python train.py --weight_standardization=false --epochs=6.9 --warmup_steps=310
Rows from block 7, named by matrix and row number. Rows with one number belong to one channel. Each number is 500 + 50 x the weight over its row's rms, rounded and kept within 0 to 999. All counts start at 0. Numbers have three digits each. After the name is the row's rms in percent of the matrix's.
# convs0: first 3x3 conv (model.mid.2.convs.0.weight, 256x256x3x3), inputs 0-6, a 3x3 kernel for each
# convs1: second 3x3 conv (model.mid.2.convs.1.weight, 256x256x3x3, transposed), outputs 0-6, a 3x3 kernel for each
convs0.93 104:519494491487498484462495524600503502534474520532463446606436428493509465440530431429489499422433565516563470490512564481504506462509523579599558439572549387546530474455454521512507531532482
convs1.93 107:541503515566492569528575495533513469408491395457502456500502546507429381516528501523470460532577512536544496494477491533447517566492534476525599534531628534521536504547538412455434437465504
convs0.94 128:520527498536493563500439471608412456584467517570533440578586564534439567441435524511506475540592510520540507585498571485502373446515423433498404497476458581470490478503511521514535511516530
convs1.94 140:518445509524446504511493492543482515430546442487562396501602543369495428496535588434492513446415555479518533468437475519495492401437402473458433513515408607588520518532505478438425507438538
convs0.95 070:509486495430471499468454471483472479455457465473474479457499473515415441463422415515539505511494519523522507534426432544462458462437432499493498532501429522501421544551572492530554509511560
convs1.95 067:532457465446522427518436388580528516526499598511537524628663598513513569487550561509598511516575501559568525566547504513551470551566487442560506498562498531590553457533535523488532449456471
convs0.96 027:495585498444550450527543473522585439521483566401522473447468479395457500460488440522421539400468426438517566604518525473427490462473454416519532527427390490453451519508504497494583504462574
convs1.96 017:501578521547491486505482500564496478433592512432445486451521445522407468512491421479440495516485532506520577495546445521516577476561468421467452467463461461458533470476548518429433458476489
convs0.97 134:544450488487505502466533545484562509448565513496447435481512538432498519438514488483447534529466523597618477554420529486561504464595465533530446611383428554403524544491606521485537522419456
convs1.97 147:450524500551507462497582573501544489466418532519537512502413644468481549478476459541464545544504468467436540427536560484517498517520496547531444624530234533507487552451481511461497475530445
convs0.98 135:554503530501492523490528507488621494490536508509545568550574450528459487487442373571446431510411487415492581453580572433511442510471424606427405431583517517493500495483540455520498579587484
convs1.98 147:484506545470441505627551473530417590539560600448488595557553516499577467494520456521556466504608495479575457479486466489484513482495499487531405452454480574549399476433491515553473591423542
convs0.99 028:460499496561495483519503502516522413494506515510515520509564529400448437519502464463522467466485418494414468558511480513497521463501487461504549501502387542485500526476485484489501552473534
convs1.99 016:533508456503456515520590459496533464496611543480456441509484422519462528520455489505447452443399421506467584474422442485412529506454445428493499480502455542544526571528534593550450509525362
convs0.100 028:443542450464510397463555482593555453436496485522481445495512514448489543491537403510482479452461514490453479522516452470397478393460455440442576499438417455493482436536507485487499559451489
convs1.100 017:582436509502503521440497479448525456453503384482431383462525445540516479491478385480465473409493477508518484559454454524460460626490487477451513507434529467487638476461491491443438485454479
convs0.101 041:511507533531482467515516589560533481491463504545470509502467493424433497544510490489542477488495534496424451445524475525444504565471472615439491477486454510526481437584487437467480534519503
convs1.101 040:526427489531443522471475542445573535484556467542501524493530476462443469449482471383482521429382460515528463448486468470538579522423588459487444478484507506483529588502514510427527459325482
convs0.102 030:551494434532539493543543557503521498511487563563418494454431509474416475516499487502528433506492494503523509565478633524474583508515459496557602491443445538511543448428457454510549508501516
convs1.102 021:448436510540467534582569530591644490525571518581554491578563586558540570610630592513452566557500567547452533504440376477474440478539506460496416519431335455398471600503414513541535487464412
convs0.103 118:491504493544471453541491468572539509486451506513466451432477440460485450522463481486491580542495414530542472568460647487465486408542551564504572464524399631453392548482474497442503504485427
convs1.103 123:561448487509453396567476499512507520507475477477472422559562475547514455573531466497500468491550479530479520472462527502510469419571441499595395549483497554552538527461474427536478521468491
convs0.104 139:498496422434548504514449486553569387533461521529477455489514636529504485406483473456397542550460495499520548515485610476437395562536569509556564481495422491507436490456457492447525578513473
convs1.104 133:440483485496436494526566546514464475539576509513442432497501581448474418447534509458533537516455474521447632521480459493428518378510481537452493515498524480448615527466408449619413584485490
convs0.105 141:478525529483525445455456475523493449533500483553524484480509465473464490501510505498450628563497506512509472411542508522425523551571526506448467479412524490443524505487467546493503507507493
convs1.105 140:519520545568476549530454504575501525522466424538559509413459449510555502441474507545575449442553439455529470477410499550557506489543600414533483434522460526551502513484494479515414520494432
convs0.106 070:412460495464487488514512538531498565524518502534499450507530500434486477469445482409426379556516411541605475523553420503543476458482503506477660392574431581563412521510489471494483507522480
convs1.106 070:459566509552568605583536528492499491464595542339521504495490493587427531500410501516430459495570417546488482580534544472452473540529521510466407586457637452552532550455511550484482485461439
convs0.107 163:490521514449471539534438480522493549532405572484464521453556494394548516432487505503418450532471462530517499532465568385485456455385488565428479425423446582359469497493487433481474449499545
convs1.107 171:479457442448421576561496482500536557511592470402488448564506540386386569493406427566501514478501491502499485569610448518482576486541417537592455374545589469487467506536508546485578510540545
convs0.108 029:444451474474518424479439560482492553500537505437515550493534524457478508478491398428433421505457502542488582513516515462463468561479499456420524483509432368467425484463504577539494598484519
convs1.108 021:440533528486526517465500544551474531512438564564577585522425468521510535481429464495488542489460497424427549451506427556512491504528468531515566510448507529543545496529512456520468515500450
convs0.109 113:536553552533453480454498536439481531469462559510453544465540587459497510403496536486657532571426525480402470483514567457574637550491519516461468532562483462449487532509471517423460511542497
convs1.109 122:509468503477521486472508505472545515538509560432497496511418518446487498568439490507482534505456541603505543423508478431431572532484520456540490474554455579555446547487494511459493574517457
convs0.110 146:468486496499460457536568560535459531500457567476522492659538445481533543502438451554481465514587489491608524493369556592547554495678468488430372435529516544575481559481465493503428548566490
convs1.110 151:494486469470515462489454558542546473429451494541535513486632467524538558519441434534403517536432457503535521502400524508568446486575478513491513414472554605523627485450479556470443475529474
convs0.111 137:465444522418409499560557507466553489536504528592531450446527507477448500475505487541398418534540594535620586388546462512488466511461520467411542609505437603666469497494479492483544449526509
convs1.111 144:458447423540495563462467484529536445440527525507474511461562489498478514520511452522502407500524468551522466449467475464478502554435571539414458581468440461605487465481492498476447553495447
convs0.112 136:500542429517544531513462543469493502424523597464447457538523512449474466445492544495438553505483514506603569534464508552318424436406537534524484423598547436462496459415450468483508568486507
convs1.112 125:497517552610484553486431479471575494462521547525517466547483626495548490482440531561479503521519528495470494529523570485539388522497384554534503536411476612439548420514459559527546525492502
convs0.113 084:425518548450455466395438518520538453532518500439481513449485457417477477467472494520559551524510511504446453408496513427476492493412463440491409591460468495494419526437533499457525452504537
convs1.113 090:492567617455502549357456490492574510575523508478539563498467626549465521541509523516580506504502444510530589501547461474440586540463513570464455502449380577415459418402379469535434512504382
convs0.114 032:499540433551448498453477519596572478516442533520537505464548495427514504469478521424469546501626406471561530640562535554473524582517539478532558503444519555470456483438393486490523472458428
convs1.114 023:445528474500512492538484509419521481395468556538461545488476526531463483522550491482443464547524500459486551508500544483415450473484491505533534482551549483652459470445450420430429467427442
convs0.115 036:568526503524465522524442487528511470527498497458492475459557514462479490472486433491505570569493487561586588542519507490464473522517499559548610562522503436394428504456469469458496495468505
convs1.115 029:471517572481510490492567540452512473554556502550487511530434459556538542458478451546538505456472493473507506493460543568603525453500474450489497446496539540502456520542531445476473482557511
convs0.116 139:511515505475565452513570552448518563484621504424465483392599526534415563469450473497512544490469579487447538423450476495528481508504529529526549556393470462502511532545507557530555521514533
convs1.116 147:378446454528504535542589479525478565520450593476540559459499516469549511533473569488457467506475480455511498500553500474497563523533619516486521527498400467531487512520496491522369445404490
convs0.117 037:503456504469541441513574507533497529500558525434522483517511470557474441408398501446508443528500524474469475490542552567470588558520449595540494488452453520414442561519468455478513477511498
convs1.117 034:540467490479475473469513471484511575466497549459465519569533500506523537494520470474514484512471429518404460469571421462552440404467551580471426558464507540474424591516473478487480500489425
convs0.118 038:504462440402456422515502494570548537528498506464458456472523477450499482482453556553541493399420586447484518476606539509473498497636500415451479425542456496525453484512442481481489518438505
convs1.118 033:620544584514541479496510459449467483530417499535471449470452496446487463546480514527451484546490443510516538507522450516505404483513458427514475476430496468354432524420505533516561556490545
convs0.119 139:475609498410484533524560536501500445568483518489508534481535482525503488479461467469456510535544491477526454495389430566598552475503520477609487484410439521555320477485493449522547524521420
convs1.119 148:385485488491489543484425529467539427487555435539437500508502517504472445561557468534480487511513502497593531506524588512418486532574483562426503542463428486479566526478603487488497396444493
convs0.120 162:587398587475455498496521434450507507525537592546481496517482491488557459447553490512537527463534436522496546444508525458567610444491571506573480526520597425416478511416482530464505498535519
convs1.120 170:501532560440504535455623429539496480497556541443519473578482583471343507519567525505481467578534604542512516440540553461446574533649561544513572453511509558381519472448471484499404508555468
convs0.121 082:560564575483469476471518490465466521558474528543543513545495531420391467505403477474514552508450486473437465641531500385343450572475465459481364498547421535531456521516481529506461526538547
convs1.121 088:558546566455484534515390443420483426581439436570493531493424532548477483448526545437490501517501542516552537556474446631490505594536476529523534607480486490546453484462520420476495530470491
convs0.122 048:533444412518521492403508559553527463458513585523527525528505510424508403431527538489455530492454532416559570504494523468488535482554437456498513473493440452387395501551487479538507480490487
convs1.122 046:538479492456444369523540456487530482429521488504446460458544533503536492508480446490425649485486514486517538525487525492548561497571471558516610522454512492520598506515490526440510487420479
convs0.123 028:426511416542530440496525441543553494538538506455504524473443453443461446499468486458447493389492445442499435485519490518444505440482393519572581443476442521396567478468521497512526476525591
convs1.123 020:527529525453456458483478551436557545438508552491499483531463479430449461487476484523430445476434492474537504538532527498528532581501517441426396539443470490452496514464448487472466495460521
convs0.124 130:471486460442500505534573609490459547559442461521522524540532529527497500611423482561497432536524509519439516508476581494476574495567401443517603441458500515427443495484450502506492587537492
convs1.124 140:427509548488509500519557511479548477508543423460538518551558426637545469491449389490602568484566561449504454562462591404472547479581475494471409486504450339444576472448454501537422533515499
convs0.125 058:489519533582484530506539566541483517522500506530529524485387489519439428466503527431480517514474515435428456467540574408466658465506519532430519480561537553531571497533556446451502506503451
convs1.125 059:489510539454460478496521550471487526505545452470443521471462517531521455522540499594561440512568427424510490593523513427457568452468535446464462596492567504662482532390516480479536539437505
convs0.126 026:505446569390527517472470494546465504482513546428521522462425594387470544432556450546511452477594517456451466475505460473524460421517494529526656433457374399423374465479466547502524549521468
convs1.126 015:522549535518450490506501484480538544513491490521489434558528507501496562486549531480489522457481443474477481604479567517465491530446495504503499562493470421464493476536443482478402482453446
convs0.127 090:505491467483494540517464481517550505526462476558490492514500529450416474405496426545524515537471447512517507498529478496522469436556541435447489394412425427405443538483433468483494485502480
convs1.127 097:551547521472474499548505548493439556504450511569486527590487488481431529499432502523534491472512482536503435467466488527453513510405452436509567391518578437507563468419477511471420500515542
convs0.128 148:483443539584492496520497578414486583398477450521509445539518561552414512471351532544459378489500484478485500554514491447504486466474392448455484512506565525627531535511503456465524494560518
convs1.128 153:430488510506508480407544516453502502491467533484530538479578480476491496450469504512497567504490501612472495537390496538600581485515440536442468593514474558524520500350495464480495545565470
convs0.129 040:508485458473412463479421477491520489480486529453517482425534528534428517491452479511482427514519499511481506399458494463481455500590493380612651385407514475495492513463506468519467488508520
convs1.129 037:464443478479496449615561473484492416488550452517493470504512475501538451518502597500543465493526489548524504490411450440469500565553471538521612534524570476489610490485518527538502507511557
convs0.130 064:383481461444473494482499513466476500444486490486466482611551498486472501445560548564563524534550493549490557466467499567500489510405456539523523339591480526651628576519479534556526578541528
convs1.130 065:510563482483456457498493467489511474471519476486535508551552544607560602625516476601519444532465410580538537523518550557485489507518507485562493391461478469541480459559546461476566502487523
convs0.131 087:517501470477464478544531475530444490496441448466516445483520524400485480478517440481500419572499458552443518479515441514536452418484590519558509474404467644427612517515547476400512491471508
convs1.131 091:459475384489472441460464572516474551497452545466441405528540568483494540416534523491498434537471468651559593449443470487449497553469469489538400574595582510419403508472561451506560401381396
convs0.132 145:467424486483487459515582559469451540490462456436485488572565522492566530451556567532470394424486460526497636474435512494546553455448388467421447493506477500525635544492465569504495519544544
convs1.132 146:529440539443500466499578616496521497464447503527555530419438533576433531540575472496551478514445561588479470474522550429465457482515496423505518415532488648597551505450447489518428532516456
convs0.133 119:491492443545502481435457461454526489518484464549369388478554531470537581514516442448484477484512526443533485645450373402490551481500496460482634634530491389579436505501441482462506509445471
convs1.133 127:488513534517589490538469434532589452451464524488471506494569497485549505459450477485509496454515423520533498551477466537518583550543337543465561479509452387550522436542559461543519470528522
convs0.134 145:449530460520554509444512551549452493536479576453484578497501500442491569469426476498469588517502510483439399648610568461516483476412522506391584669566439564579442527511541462506553497440543
convs1.134 149:525539540504500515520492467495460448438544515538501393439488496492556531500491478531532489494512433534500562492562392552507565496428424632467522512504388422614513456521442478518457497436479
convs0.135 086:423467508517481573546490511583497548516444493543480488483487589447482542479517411471452459510429552488538510464516461535549467498469466557434522417519486443517500502468535513486471499530467
convs1.135 086:539476493419519523472435550484521561530509496506435497516491541519557612516527474538466419526534454550494398490511481486395404523481593510469455546549525478593479621512478579491463479521521
convs0.136 237:487517462532502501544436475570529537450491492454512487538517497549476445483461458555524437493502516596587533477475477511610449448453515597455522412573515503455489495480552466502535430411460
convs1.136 210:490490406527487390435450517465479467527398606584586501472450463477552364460474540436459432504401386515391567480553447470459362467446662519511383509601463495508437511532537482522576468522543
convs0.137 118:548577595553598492505507521494519579542543538531455462528446506577495535535562481514609425413517460611501523572519483509407496523447596558508478489583394457575505527516534532535524529532484
convs1.137 121:539486574498447534460481527501652477499572465380596451527517499546511488614474482542623498508411478527466420484518418405518482444516517446534470451495499437464481464422447403485495483410489
convs0.138 054:452512536523445525500410528459519509421494535474493462559443572564410443499485572473520415532545477539470516537533582453539568484572571498452516469553438593430392516489497527457524466497444
convs1.138 055:443525532520595526523496550592495459482507484533390469456410469571582483468564477488604343528575483477632492449416492478494531439506470553560503523539467494569496580538468435523507525526486
convs0.139 027:572441468494491455450419535474556519541478507522504474531440578428489482385448397457544455492535582489541480618521536584521518512459564490473499397481467511459489406503522486517448491441446
convs1.139 015:496553420482514441505445447520508501466543531556571564412498465469481451484478487460357502539457533398431473464432491443538529407488486494517537453504493489489527536487506488497506516475441
convs0.140 149:454460491542489476475518513525540411506462579474413528451461529507554413549554469541473528535544530491533509415443463466522527520565480571572606440508505360603488500549456488529528496546462
convs1.140 137:531505442486540500484565462528500470491536532568439458498440442508555509533527580443478438410431504485529538538456511483494500510541563477475636583480692421447513542484447489536537499484440
convs0.141 115:504508518473527518372457516551478577549441523514427492567530500474475502514539546513524529576495517548508502405460398458516568447513543593580490478546533561394461513511528508520533485441489
convs1.141 120:558528574463448546492456507523532406531525419454506459584472498461512545480586488451485517464494493581530509441522489480457489589534633559531431465469530593493417497543459467479503474489391
convs0.142 061:487453494533489445505540554475550495422459445469511506483471537433584620424443404471494491542574483485467510498496590576516519493493471475491602521458586578488518506501539579540517525526496
convs1.142 062:457490449478471414497487481513477540547513522473446531599595485433488496504494478432477449529467529466465478459466496440501432444507529530550502486530464498514568489512515513539455498544456
convs0.143 106:450478475486528456414507591458429522447499458434504479543470473470408495586611505514502488471473550514517579492504459508483549601484531475424489534530597463550413495482550430480557522508475
convs1.143 113:422521560496471514555477554513445518524574507494454488513415425498507523498490442444541534419508456428545555517541493501515466476496500521487523483451524458553523528437461478502588415531511
convs0.144 029:546449481475481439446432495534446505480470531522458483593578490437477506439378433518430400516472461550581522583583510541493619513412402437515470538564592492507380544484476504504442565523523
convs1.144 019:545571560488500445507521472527416529473501475561483583542526445538512465481500553501507499428430533484421540496542546626522550468506558492423473561463553477419438468512482509459486440463476
convs0.145 152:441433483438450448482512479501539512517491531407350496559480396461390511503467498609506542508397469539615494556451501519495465530587588437560539582492444574453452510487512478558541434415491
convs1.145 162:546505562518556494479479518565629631415487503448520486460565441515503567534365390541430529517530449485538458482570480401508520530531466454564538555408507454504623488523414494499445476504467
convs0.146 034:534467478458479458466445474439492501514494533534558461579517544520534456531442491515503498497528548450507506573418582495457517461547490528579572458611419510573386518493557474491522492455539
convs1.146 030:526547501467508422481533463494496547479496437511470466525501442587434425470482440553527453403498465513572488475531554497482482466586424551533441600456464507419543513601474468463502559487511
convs0.147 102:515472538624555550501554493485528488425576529456521466498527479469425496492410484565592550479516530418454505544473485457514487514551492426529528552570589467428572553464433577525508477515511
convs1.147 115:509501510516489471449598519502517454522531543567534461572534460505511469501449477487448524464435450483450467508452502530450421541421432557532400597625548494605511482566518495489589433498501
convs0.148 026:441515426516436513497487460514429486552502526483512459524511493457490523507430512449540470517471467550438579566592552461489409471433508642585516552506483527564524535523528488606496472515547
convs1.148 013:513449467453444479502511497572504510515546534555490525454537540476428458462460473500519433446512499489542547411446404432457455539491479457488447577602523636552534406448504444540497499531429
convs0.149 095:550572527494504572455469421556516553489521590437436492445412459586511536504460595480480546511466538449514472543589391418541414507533573557482503574401432456445468510467478471494498552526506
convs1.149 100:562560532498535508461475425462559537416501497441480466364513524457489433439481540559488450430439458524513542427455465555506602639472507554531482548549395493463477474453530532504459501481489
convs0.150 130:517437506454489630534460540491630586468495404486559500496569626592475501420449594483426408421546523477586523545600416454552444452503519480448544444616564488560466532508524506526540484503457
convs1.150 136:544518405418400539551474503545475464547528467508490517515551563519468485460483548533500515490480560518443574521490510527479478554417387529411432502402519470548526451438525472445406534508433
convs0.151 042:474416426460450460452430415506513552523480493539490527551501580550463469554571519510462411511568565592587486561495475493531477449461532573624628507538465536527518540563528559544586479526514
convs1.151 037:490508528516529528530493474576515558529477531489524527515501552468490546453514527452517477459531536555606560534434536517530507528491484568580453555557558526534597484484447523530423601613454
convs0.152 055:526394445606461399449487501492589503489522447490485510442446528506448486472514446528491465457525456569572540573604577523581581529558426547456377538543556537395598504493507517547447475499481
convs1.152 052:528595568510500567433510447491403397543402474546468494534459505631558570487537491512546499513465520477409444504445574444430512496466440452552473507511525520512470457544469516469521501519531
convs0.153 173:423456498461426443503479473486415501549460497479441464563576529492460485420405528517533487436440483498531547609601513520499520423495469471576521520621519548417421498481455467446477526512499
convs1.153 172:471491451537481500508534536487525500458499530532545434469614483533570525501370430524539499474516487545409441576547518560626492525451433477613517533544652487464585499501489517521486514527519
convs0.154 058:465491530506478457449479458519526497497491467460447457502460503466449515468439549440426403519478583506618490523582451521466421414373497440475546450545534589613469497494514469489498481486482
convs1.154 056:481453443576502492458520513524508511482494430430420445448488456522545495481511502533483509495572519585570493528473484565451434540452438498514493541541571551632653532579528509522484515565559
convs0.155 119:547454545507463545502518519510489493496461473518494454552552596561512531534498562492375492491449406521480566497483478504513575480519458547557592563574613478533500556529504494472431457485490
convs1.155 129:455447519482452486475434552510479518554556516472533515556541460483407484495406463557494548580490468545532535593523539486429476488540502455602433375650538477524374542496530531569513484519463
convs0.156 175:435507470477508460471538485501543483391526472426534527450491452532493459424395377469519525425488544476591586411442521408403519455441455475493503484455469519363399431524512464507490479552456
convs1.156 150:524504455444430445560450553478483532453419535460558506543507549519444469489454484476405494428428516451454596536610588535537533538529537577575487594595547544537561452465372520532488528432457
convs0.157 110:534466436471502524450540547479523464475498492535499443568631507498453448576479511531501545540542508434505452518475408478576417434562450469501437575502486514567513473459494443480527493496427
convs1.157 119:505511454493590530508630435560480534542422530498428493473475463551483615499432395541357474494481436550505422524573546598578563474553477479557551518505390507461526539508487472506517506602552
convs0.158 149:523419553489508541532499525479437520538429513496450478379520540514495487490486470450445503466501435550499473538448497516430477483519501572511541522479535536535570454537506498500496505473523
convs1.158 155:514466535440488517480538470529531525456510506456462526491511565473455542531537591462489460511433538495454514454437478490532486506535491475430463496500494381423378438518438463491479513496433
convs0.159 042:514497533489522534527485431533547511433524505470508534543436424502451460469414497565509502497528490447523435535590525519476391558480521604505495514576379402466429482433545515497537462513487
convs1.159 041:571565539562547425526559445470487474554470512491446449547447495443433416406515512569575523490527523470559498367492507498481501524533542540580562603547497634624636527488436556493490532498477
convs0.160 026:422429499531449591450516563476465482493480457471500527516555547385437554483484477430487519493457481538534521522425479529501395550479549549541483532486483591472455580438539534491524437440498
convs1.160 016:440586542434535491498473500485529591557514496514459422510557497418504422465517513425443449488506507496552516479429462492464447562499488556443410555574479611551551521496511542474541489585547
convs0.161 041:436486493444484481426435512480513549561522560450464511529510516575473445448443455491489552456529549585564490549494525527509559444453427413445541581557515560533406542438485531464490520504527
convs1.161 038:443515495441451530473450437498515467489519470514492450494517528480497456517482534548520481469512575465561532434553511462511418545432395553450427459382427492483543474393414494454439593579533
convs0.162 025:509521438575433403495472423522569561555523569520440542487501589497478534496465509496474417527519438521510464584526542530501500509373444516584430464522474476510446513556531458494481499506503
convs1.162 013:499450486458529518609547547502483537477399506486495481480494487457468498507423512510533472497518409459436498476565531465504516472420446494556488485476571553452542537536523564511488549509444
convs0.163 134:503547573445490534414410423566588482486480497502469467513495564472485536486524675503618598508573531470523396635533488448391422465499517492451397563620546532489466492566516589527454532502513
convs1.163 141:509534555473520525491433491529501492472541507536398407426494492426467550457468548533544552460467524537500530469473436595524499544400379550484564551460537567507611543537449509469513511541533
convs0.164 151:482441438559525491462506537614431447583595537540513538527593497568428605464471529576419465466499476490476514389472514457540559535449462456431496493460566451469433532489475546470473497488501
convs1.164 158:478529498515540566522540586489516465482459489484549442535550496365487356447359470471526512547502510460429462529455444428485493513512510520612602513481502539501496405479437485535347494440484
convs0.165 083:587458539514457481395502509486498528535511486493486416439548525391487592477409553489455437485532484431519409524573497535583479488491423607433514510397504567522521519524533481435461502498515
convs1.165 088:444463543458548531516565560520551506475459503458529497462484497506516566423470612575604655444440530511513531539479521463458504493474517459477495553499535533576441479522556532548534523479490
convs0.166 121:487461492512520496454479475506484472437431501433446466444455525452486467567500464594523540673743630451509499570542450529517483403509497485467446525451488525377452542539537554514516460456461
convs1.166 117:476460426467435536612511494509540573507538534492461555523504575439351474462562530403393492521442550478448552410511471455553539448486503592553463554491469560512473472477475453448504489469515
convs0.167 132:497505526459517529418431395544486545455480560453491528475464507480563484449612509522437506518631553438427441526386401443477347572558510520547587409407381507534424524511485487536534464504491
convs1.167 140:431541590490512579508464475537501607455513535450539501472419495409473485491545452580505553435482470500638569473414404584484491524522483514490560603480548494323511539461375449479457444509440
convs0.168 026:482457483467445479542488485510474506541563540524490556546564518514532507485491481497472382427464473540567520439490452504502470496444501713574530446500488557463466467519488426444453478478532
convs1.168 016:514499484532488515507537519525515551524521514460488516489541550526562588463499473500487482496512555536467497586498552649538597544467520533488486551477544530518578463388460471489500553580532
convs0.169 037:514480509480460558502409478516456542421525507450452523633458533579518530460433543484466456478418576484473525468519472545526528619528540636602520575485505583395488505486520543512500515500512
convs1.169 033:432452533524415441594520520598603452567518467601544504455485492489469551488354477500492478502434424459402473564539470548491475485470438493496529540517444506539498458497471466527557500479564
convs0.170 043:437473482502527457495478499502504557431511494509471513436423544449463522487486472572473448504512480555492526528529461457441424423468544550514481517622508528469460532520471514508506495474473
convs1.170 035:448477440553441466495479507459454475491440473445453473523491626602569610533541454493488452564525477471467474493474553544515552465487516547481489517423469550456427401467369483527419495458418
convs0.171 221:513496506533491506496476524510392486512487485534473543529462528458595519415437477532493430494480483462542513558548495548473401392466462634630556467402474557522491530501497509460521462460503
convs1.171 197:491531481508543477498467503467484545482496557455550600491516510481376464561500507496435427533455530515503472503496539504379519464413458458479562427520468492455547485543464477480524516458419
convs0.172 058:421534502463480508564500479525509534466476513524519533530477512542411418460446366575622580491488505561472465618582518480458510445529564506487539409483578568507476564504491532573503492458476
convs1.172 058:514539487496502471520573565534468470529424458486488505478527509505502481470491488516486449578541461471474442504541546476503458508453451516530397488497547532495545539495480466539554457521516
convs0.173 072:537471458550527503548571463488498524541519394515548523512557497533450475396483461526472486555510488529527558447446569469456486466470470555561539479541508520376457525518527469500493525477491
convs1.173 074:552509490461539514434563474503517540501468438454501582491561525492545461530517520507576506511522559382484476509478539412565533498595575547513586510491589459457502429458404448572518465471439
convs0.174 094:508486447432491513396479509490560495466425465471471454435452568443471539475511503456409516473482531452464426545582486459567476509574455431505538538375507564545506435425472429508455495480487
convs1.174 102:402422534451361615509434515542556617486648623455499558458421487479439486530509549565513534535476519495473522514441464457481527561588551486492486538436409586491493415510439477500426533523479
convs0.175 143:567512477496493483490467472554629500402556462475514554520556537516498465548393408425445393445482520416545573485485591457440479536543524499425542465553551377571657546522495510515515506536519
convs1.175 148:508554480473491484509554438434460476556449542558486521505614527541557517457406510480475511479515499560558581515456462484553479496513503354487578523499528459643584481512546587514518517463478
convs0.176 133:550555498437526500562469462477533533411476504496477520445427530402440520502557474412545467356496590509490446508565551390531467495496420451533402447459560448341634525439548518440469512419447
convs1.176 134:566561517530503546465444518462468591478431524507403500478425490527589541440542500480503503351440600493529572568490482555487534488458514431586554505507512515426574392565519497493443454497509
convs0.177 163:491506507515463510473452502433534542525461565515534535465517527495552562522466514540432498469535519516537544454595510630451375525392501452444551468577562439473640450445485479477484506450448
convs1.177 158:456523518526479474443498461498541418492486542455419535468342532495468534565503483497497547450478561483498471379474446470592398491398512452496482507438486534526587630511473563468524520507497
convs0.178 081:459410478479501494461454480491530580477560549522559483504520567438461547502407453587548539511594486576585483513511518461519501508585572577537595447520587512405437532466493479455446468491473
convs1.178 087:399437495546472596545510488514580575495545572479525513514497518420432479543524511484494534466451580504536616423450499466498440492578569523561490493428505537482464600494479430433371402496428
convs0.179 069:507545521499537549462470481513570563483451511508524566515531460520423561520388499502472462422485455476580475476493532492495458550510439505475529341510549506478572475473469507495485495519513
convs1.179 069:485482499482571522585534557488523568567440523530486554518484563563488529435492488535514419548479456429449499478497459499519536596550531583474561626529555531448497498536499506462535468491505
convs0.180 147:486486556513494458487456538507485487548419488477454556521463558439561419478549435512411503480450476415452434587539519402502443522411497556583570500426468523387467475474500530563443448492513
convs1.180 150:494484495467465547419348421422425494574606571520588583472479487475612550480556530528544526506518526439538499495516573489500510480426433563488416538504500443448568537488501507462493485507497
convs0.181 027:519464496488472474522416513491530572464495577478456509510517428456466468510471480547550408557427424540518515508538519403494513430476438475616547576517452575469432459431534566574456483442595
convs1.181 017:518536485456481508473459542581595616497504510510496570512481537555501523417473448500472491457400463449476473513558526427456483515476465474530488571557415561406496455487579470569505544553440
convs0.182 123:567516419473504539510509417560522514516543461455498416444478588500479544354440347534489493497534512491493483615510510473507464478595612470625527507548496450476536495465454518490471519440461
convs1.182 132:532509494420575526546528443582541505570561512477427430597516590514489399446528537466443520492431525455464493387434501515427555515480410478490534483506460395469501453547474496524423529474568
convs0.183 025:461508505497411491496449496484511478475534578471484539525485599477459526424433439459416409449421520506456484486485531416441484421476458623584546564521478476541543525560538513452547502489550
convs1.183 013:461480460465522591486496517552496440534535483518449484521536500487481505515448516450479491437470497464497459478551558559549490467477429541528428466462412526501489512448514454479469504480506
convs0.184 025:454465446483432500432491423519519617491484520432488483527556508493499554470382540496382500496520503542499504421500518456460496489447462533504530546475519512479471463495453501516418444506452
convs1.184 015:492514525529530564444533495468533493515542482415425485386447508485523461444537461492476530436570583519508545449551573479423554524505525506485534436503464509461483513547430475532401518502484
convs0.185 026:525515515465487456432466439564508499532525483465548441470492502455498543387427436390558516501470506504579530467522508433487539485424486524562498503448547530467440531382489486482545433401494
convs1.185 016:471495547490476438596580490530469468576580510458533550515581483550540483510502417516489535519497510380461461556509512520555474482585469483505494408437428426410422412427479482368509408447445
convs0.186 079:561472572523451559536501504534447473551500458436512513435504422402603550483564587534553525597497463565449449516554470429460507503445480399471590452460635532483450500435487467458457458475506
convs1.186 081:463518482504466440478483467437441520489463445424534485546486510537515450521550518581603520494512430519485547414498565475539501432536436587424464416385515525386631537549516517541512568599519
convs0.187 027:526541507469454459508421457515478475463566450445501473535542495513475562486463459551541540491478515508499552576574532487463481479452478556534450532512511478549502490486480476492509488525527
convs1.187 018:480449488461508477494470460553506542561497512517521554457586564478539530556548500466493431417391400378417410486507486480526514477530459327478517503496466455450490500532464483562593520546446
convs0.188 031:449478436500449447532491483503524535522519461496485452448484563451478477432424509477459442483446413504483491519490517522518452486418528480442458463495492536466453533509460572494552493451435
convs1.188 026:443564523460523535514516559606550460515552474480470495378460548474495472443535485566463469448457478524457478567474500575458513519403414439547525478489419491645545455444422425544553503506474
convs0.189 026:477491479502521438441406497455520511535562479539498467513585476453581570439429514511429500418506480576553513629441485503500517514450447535568486520529616618498458508567564491480467455393514
convs1.189 016:488514515500519572551546525538432489579488467449474513476478394346477435438501570505495413500407477501418546504482526532391563572563484470473349511511484662543543475475441564580516419570453
convs0.190 126:454526549490486511469446529476487471462467517490502481468540471471424524447568654515594539538536352434500514446452561441436469523462456549433513552460515437424425534408523529466531495474463
convs1.190 136:514511528527469506503447535485498582523489595475577536503553506410439497525482447466394463527423421457480546559509498436338529412476506488611597462540527575584455492461489514595439480453453
convs0.191 177:525519506507472451563486565582472476486490521543455496463504569492492522487494444470466411456527510523482466531578598484393583436485420472482599459464579566546461522483474509521529487548568
convs1.191 180:463422474544579471485481534439582436523517484450494483592482487375494538437414507513441485442483532466530512552515533478568500512498548562539519473653585497405615464528560431373405569501458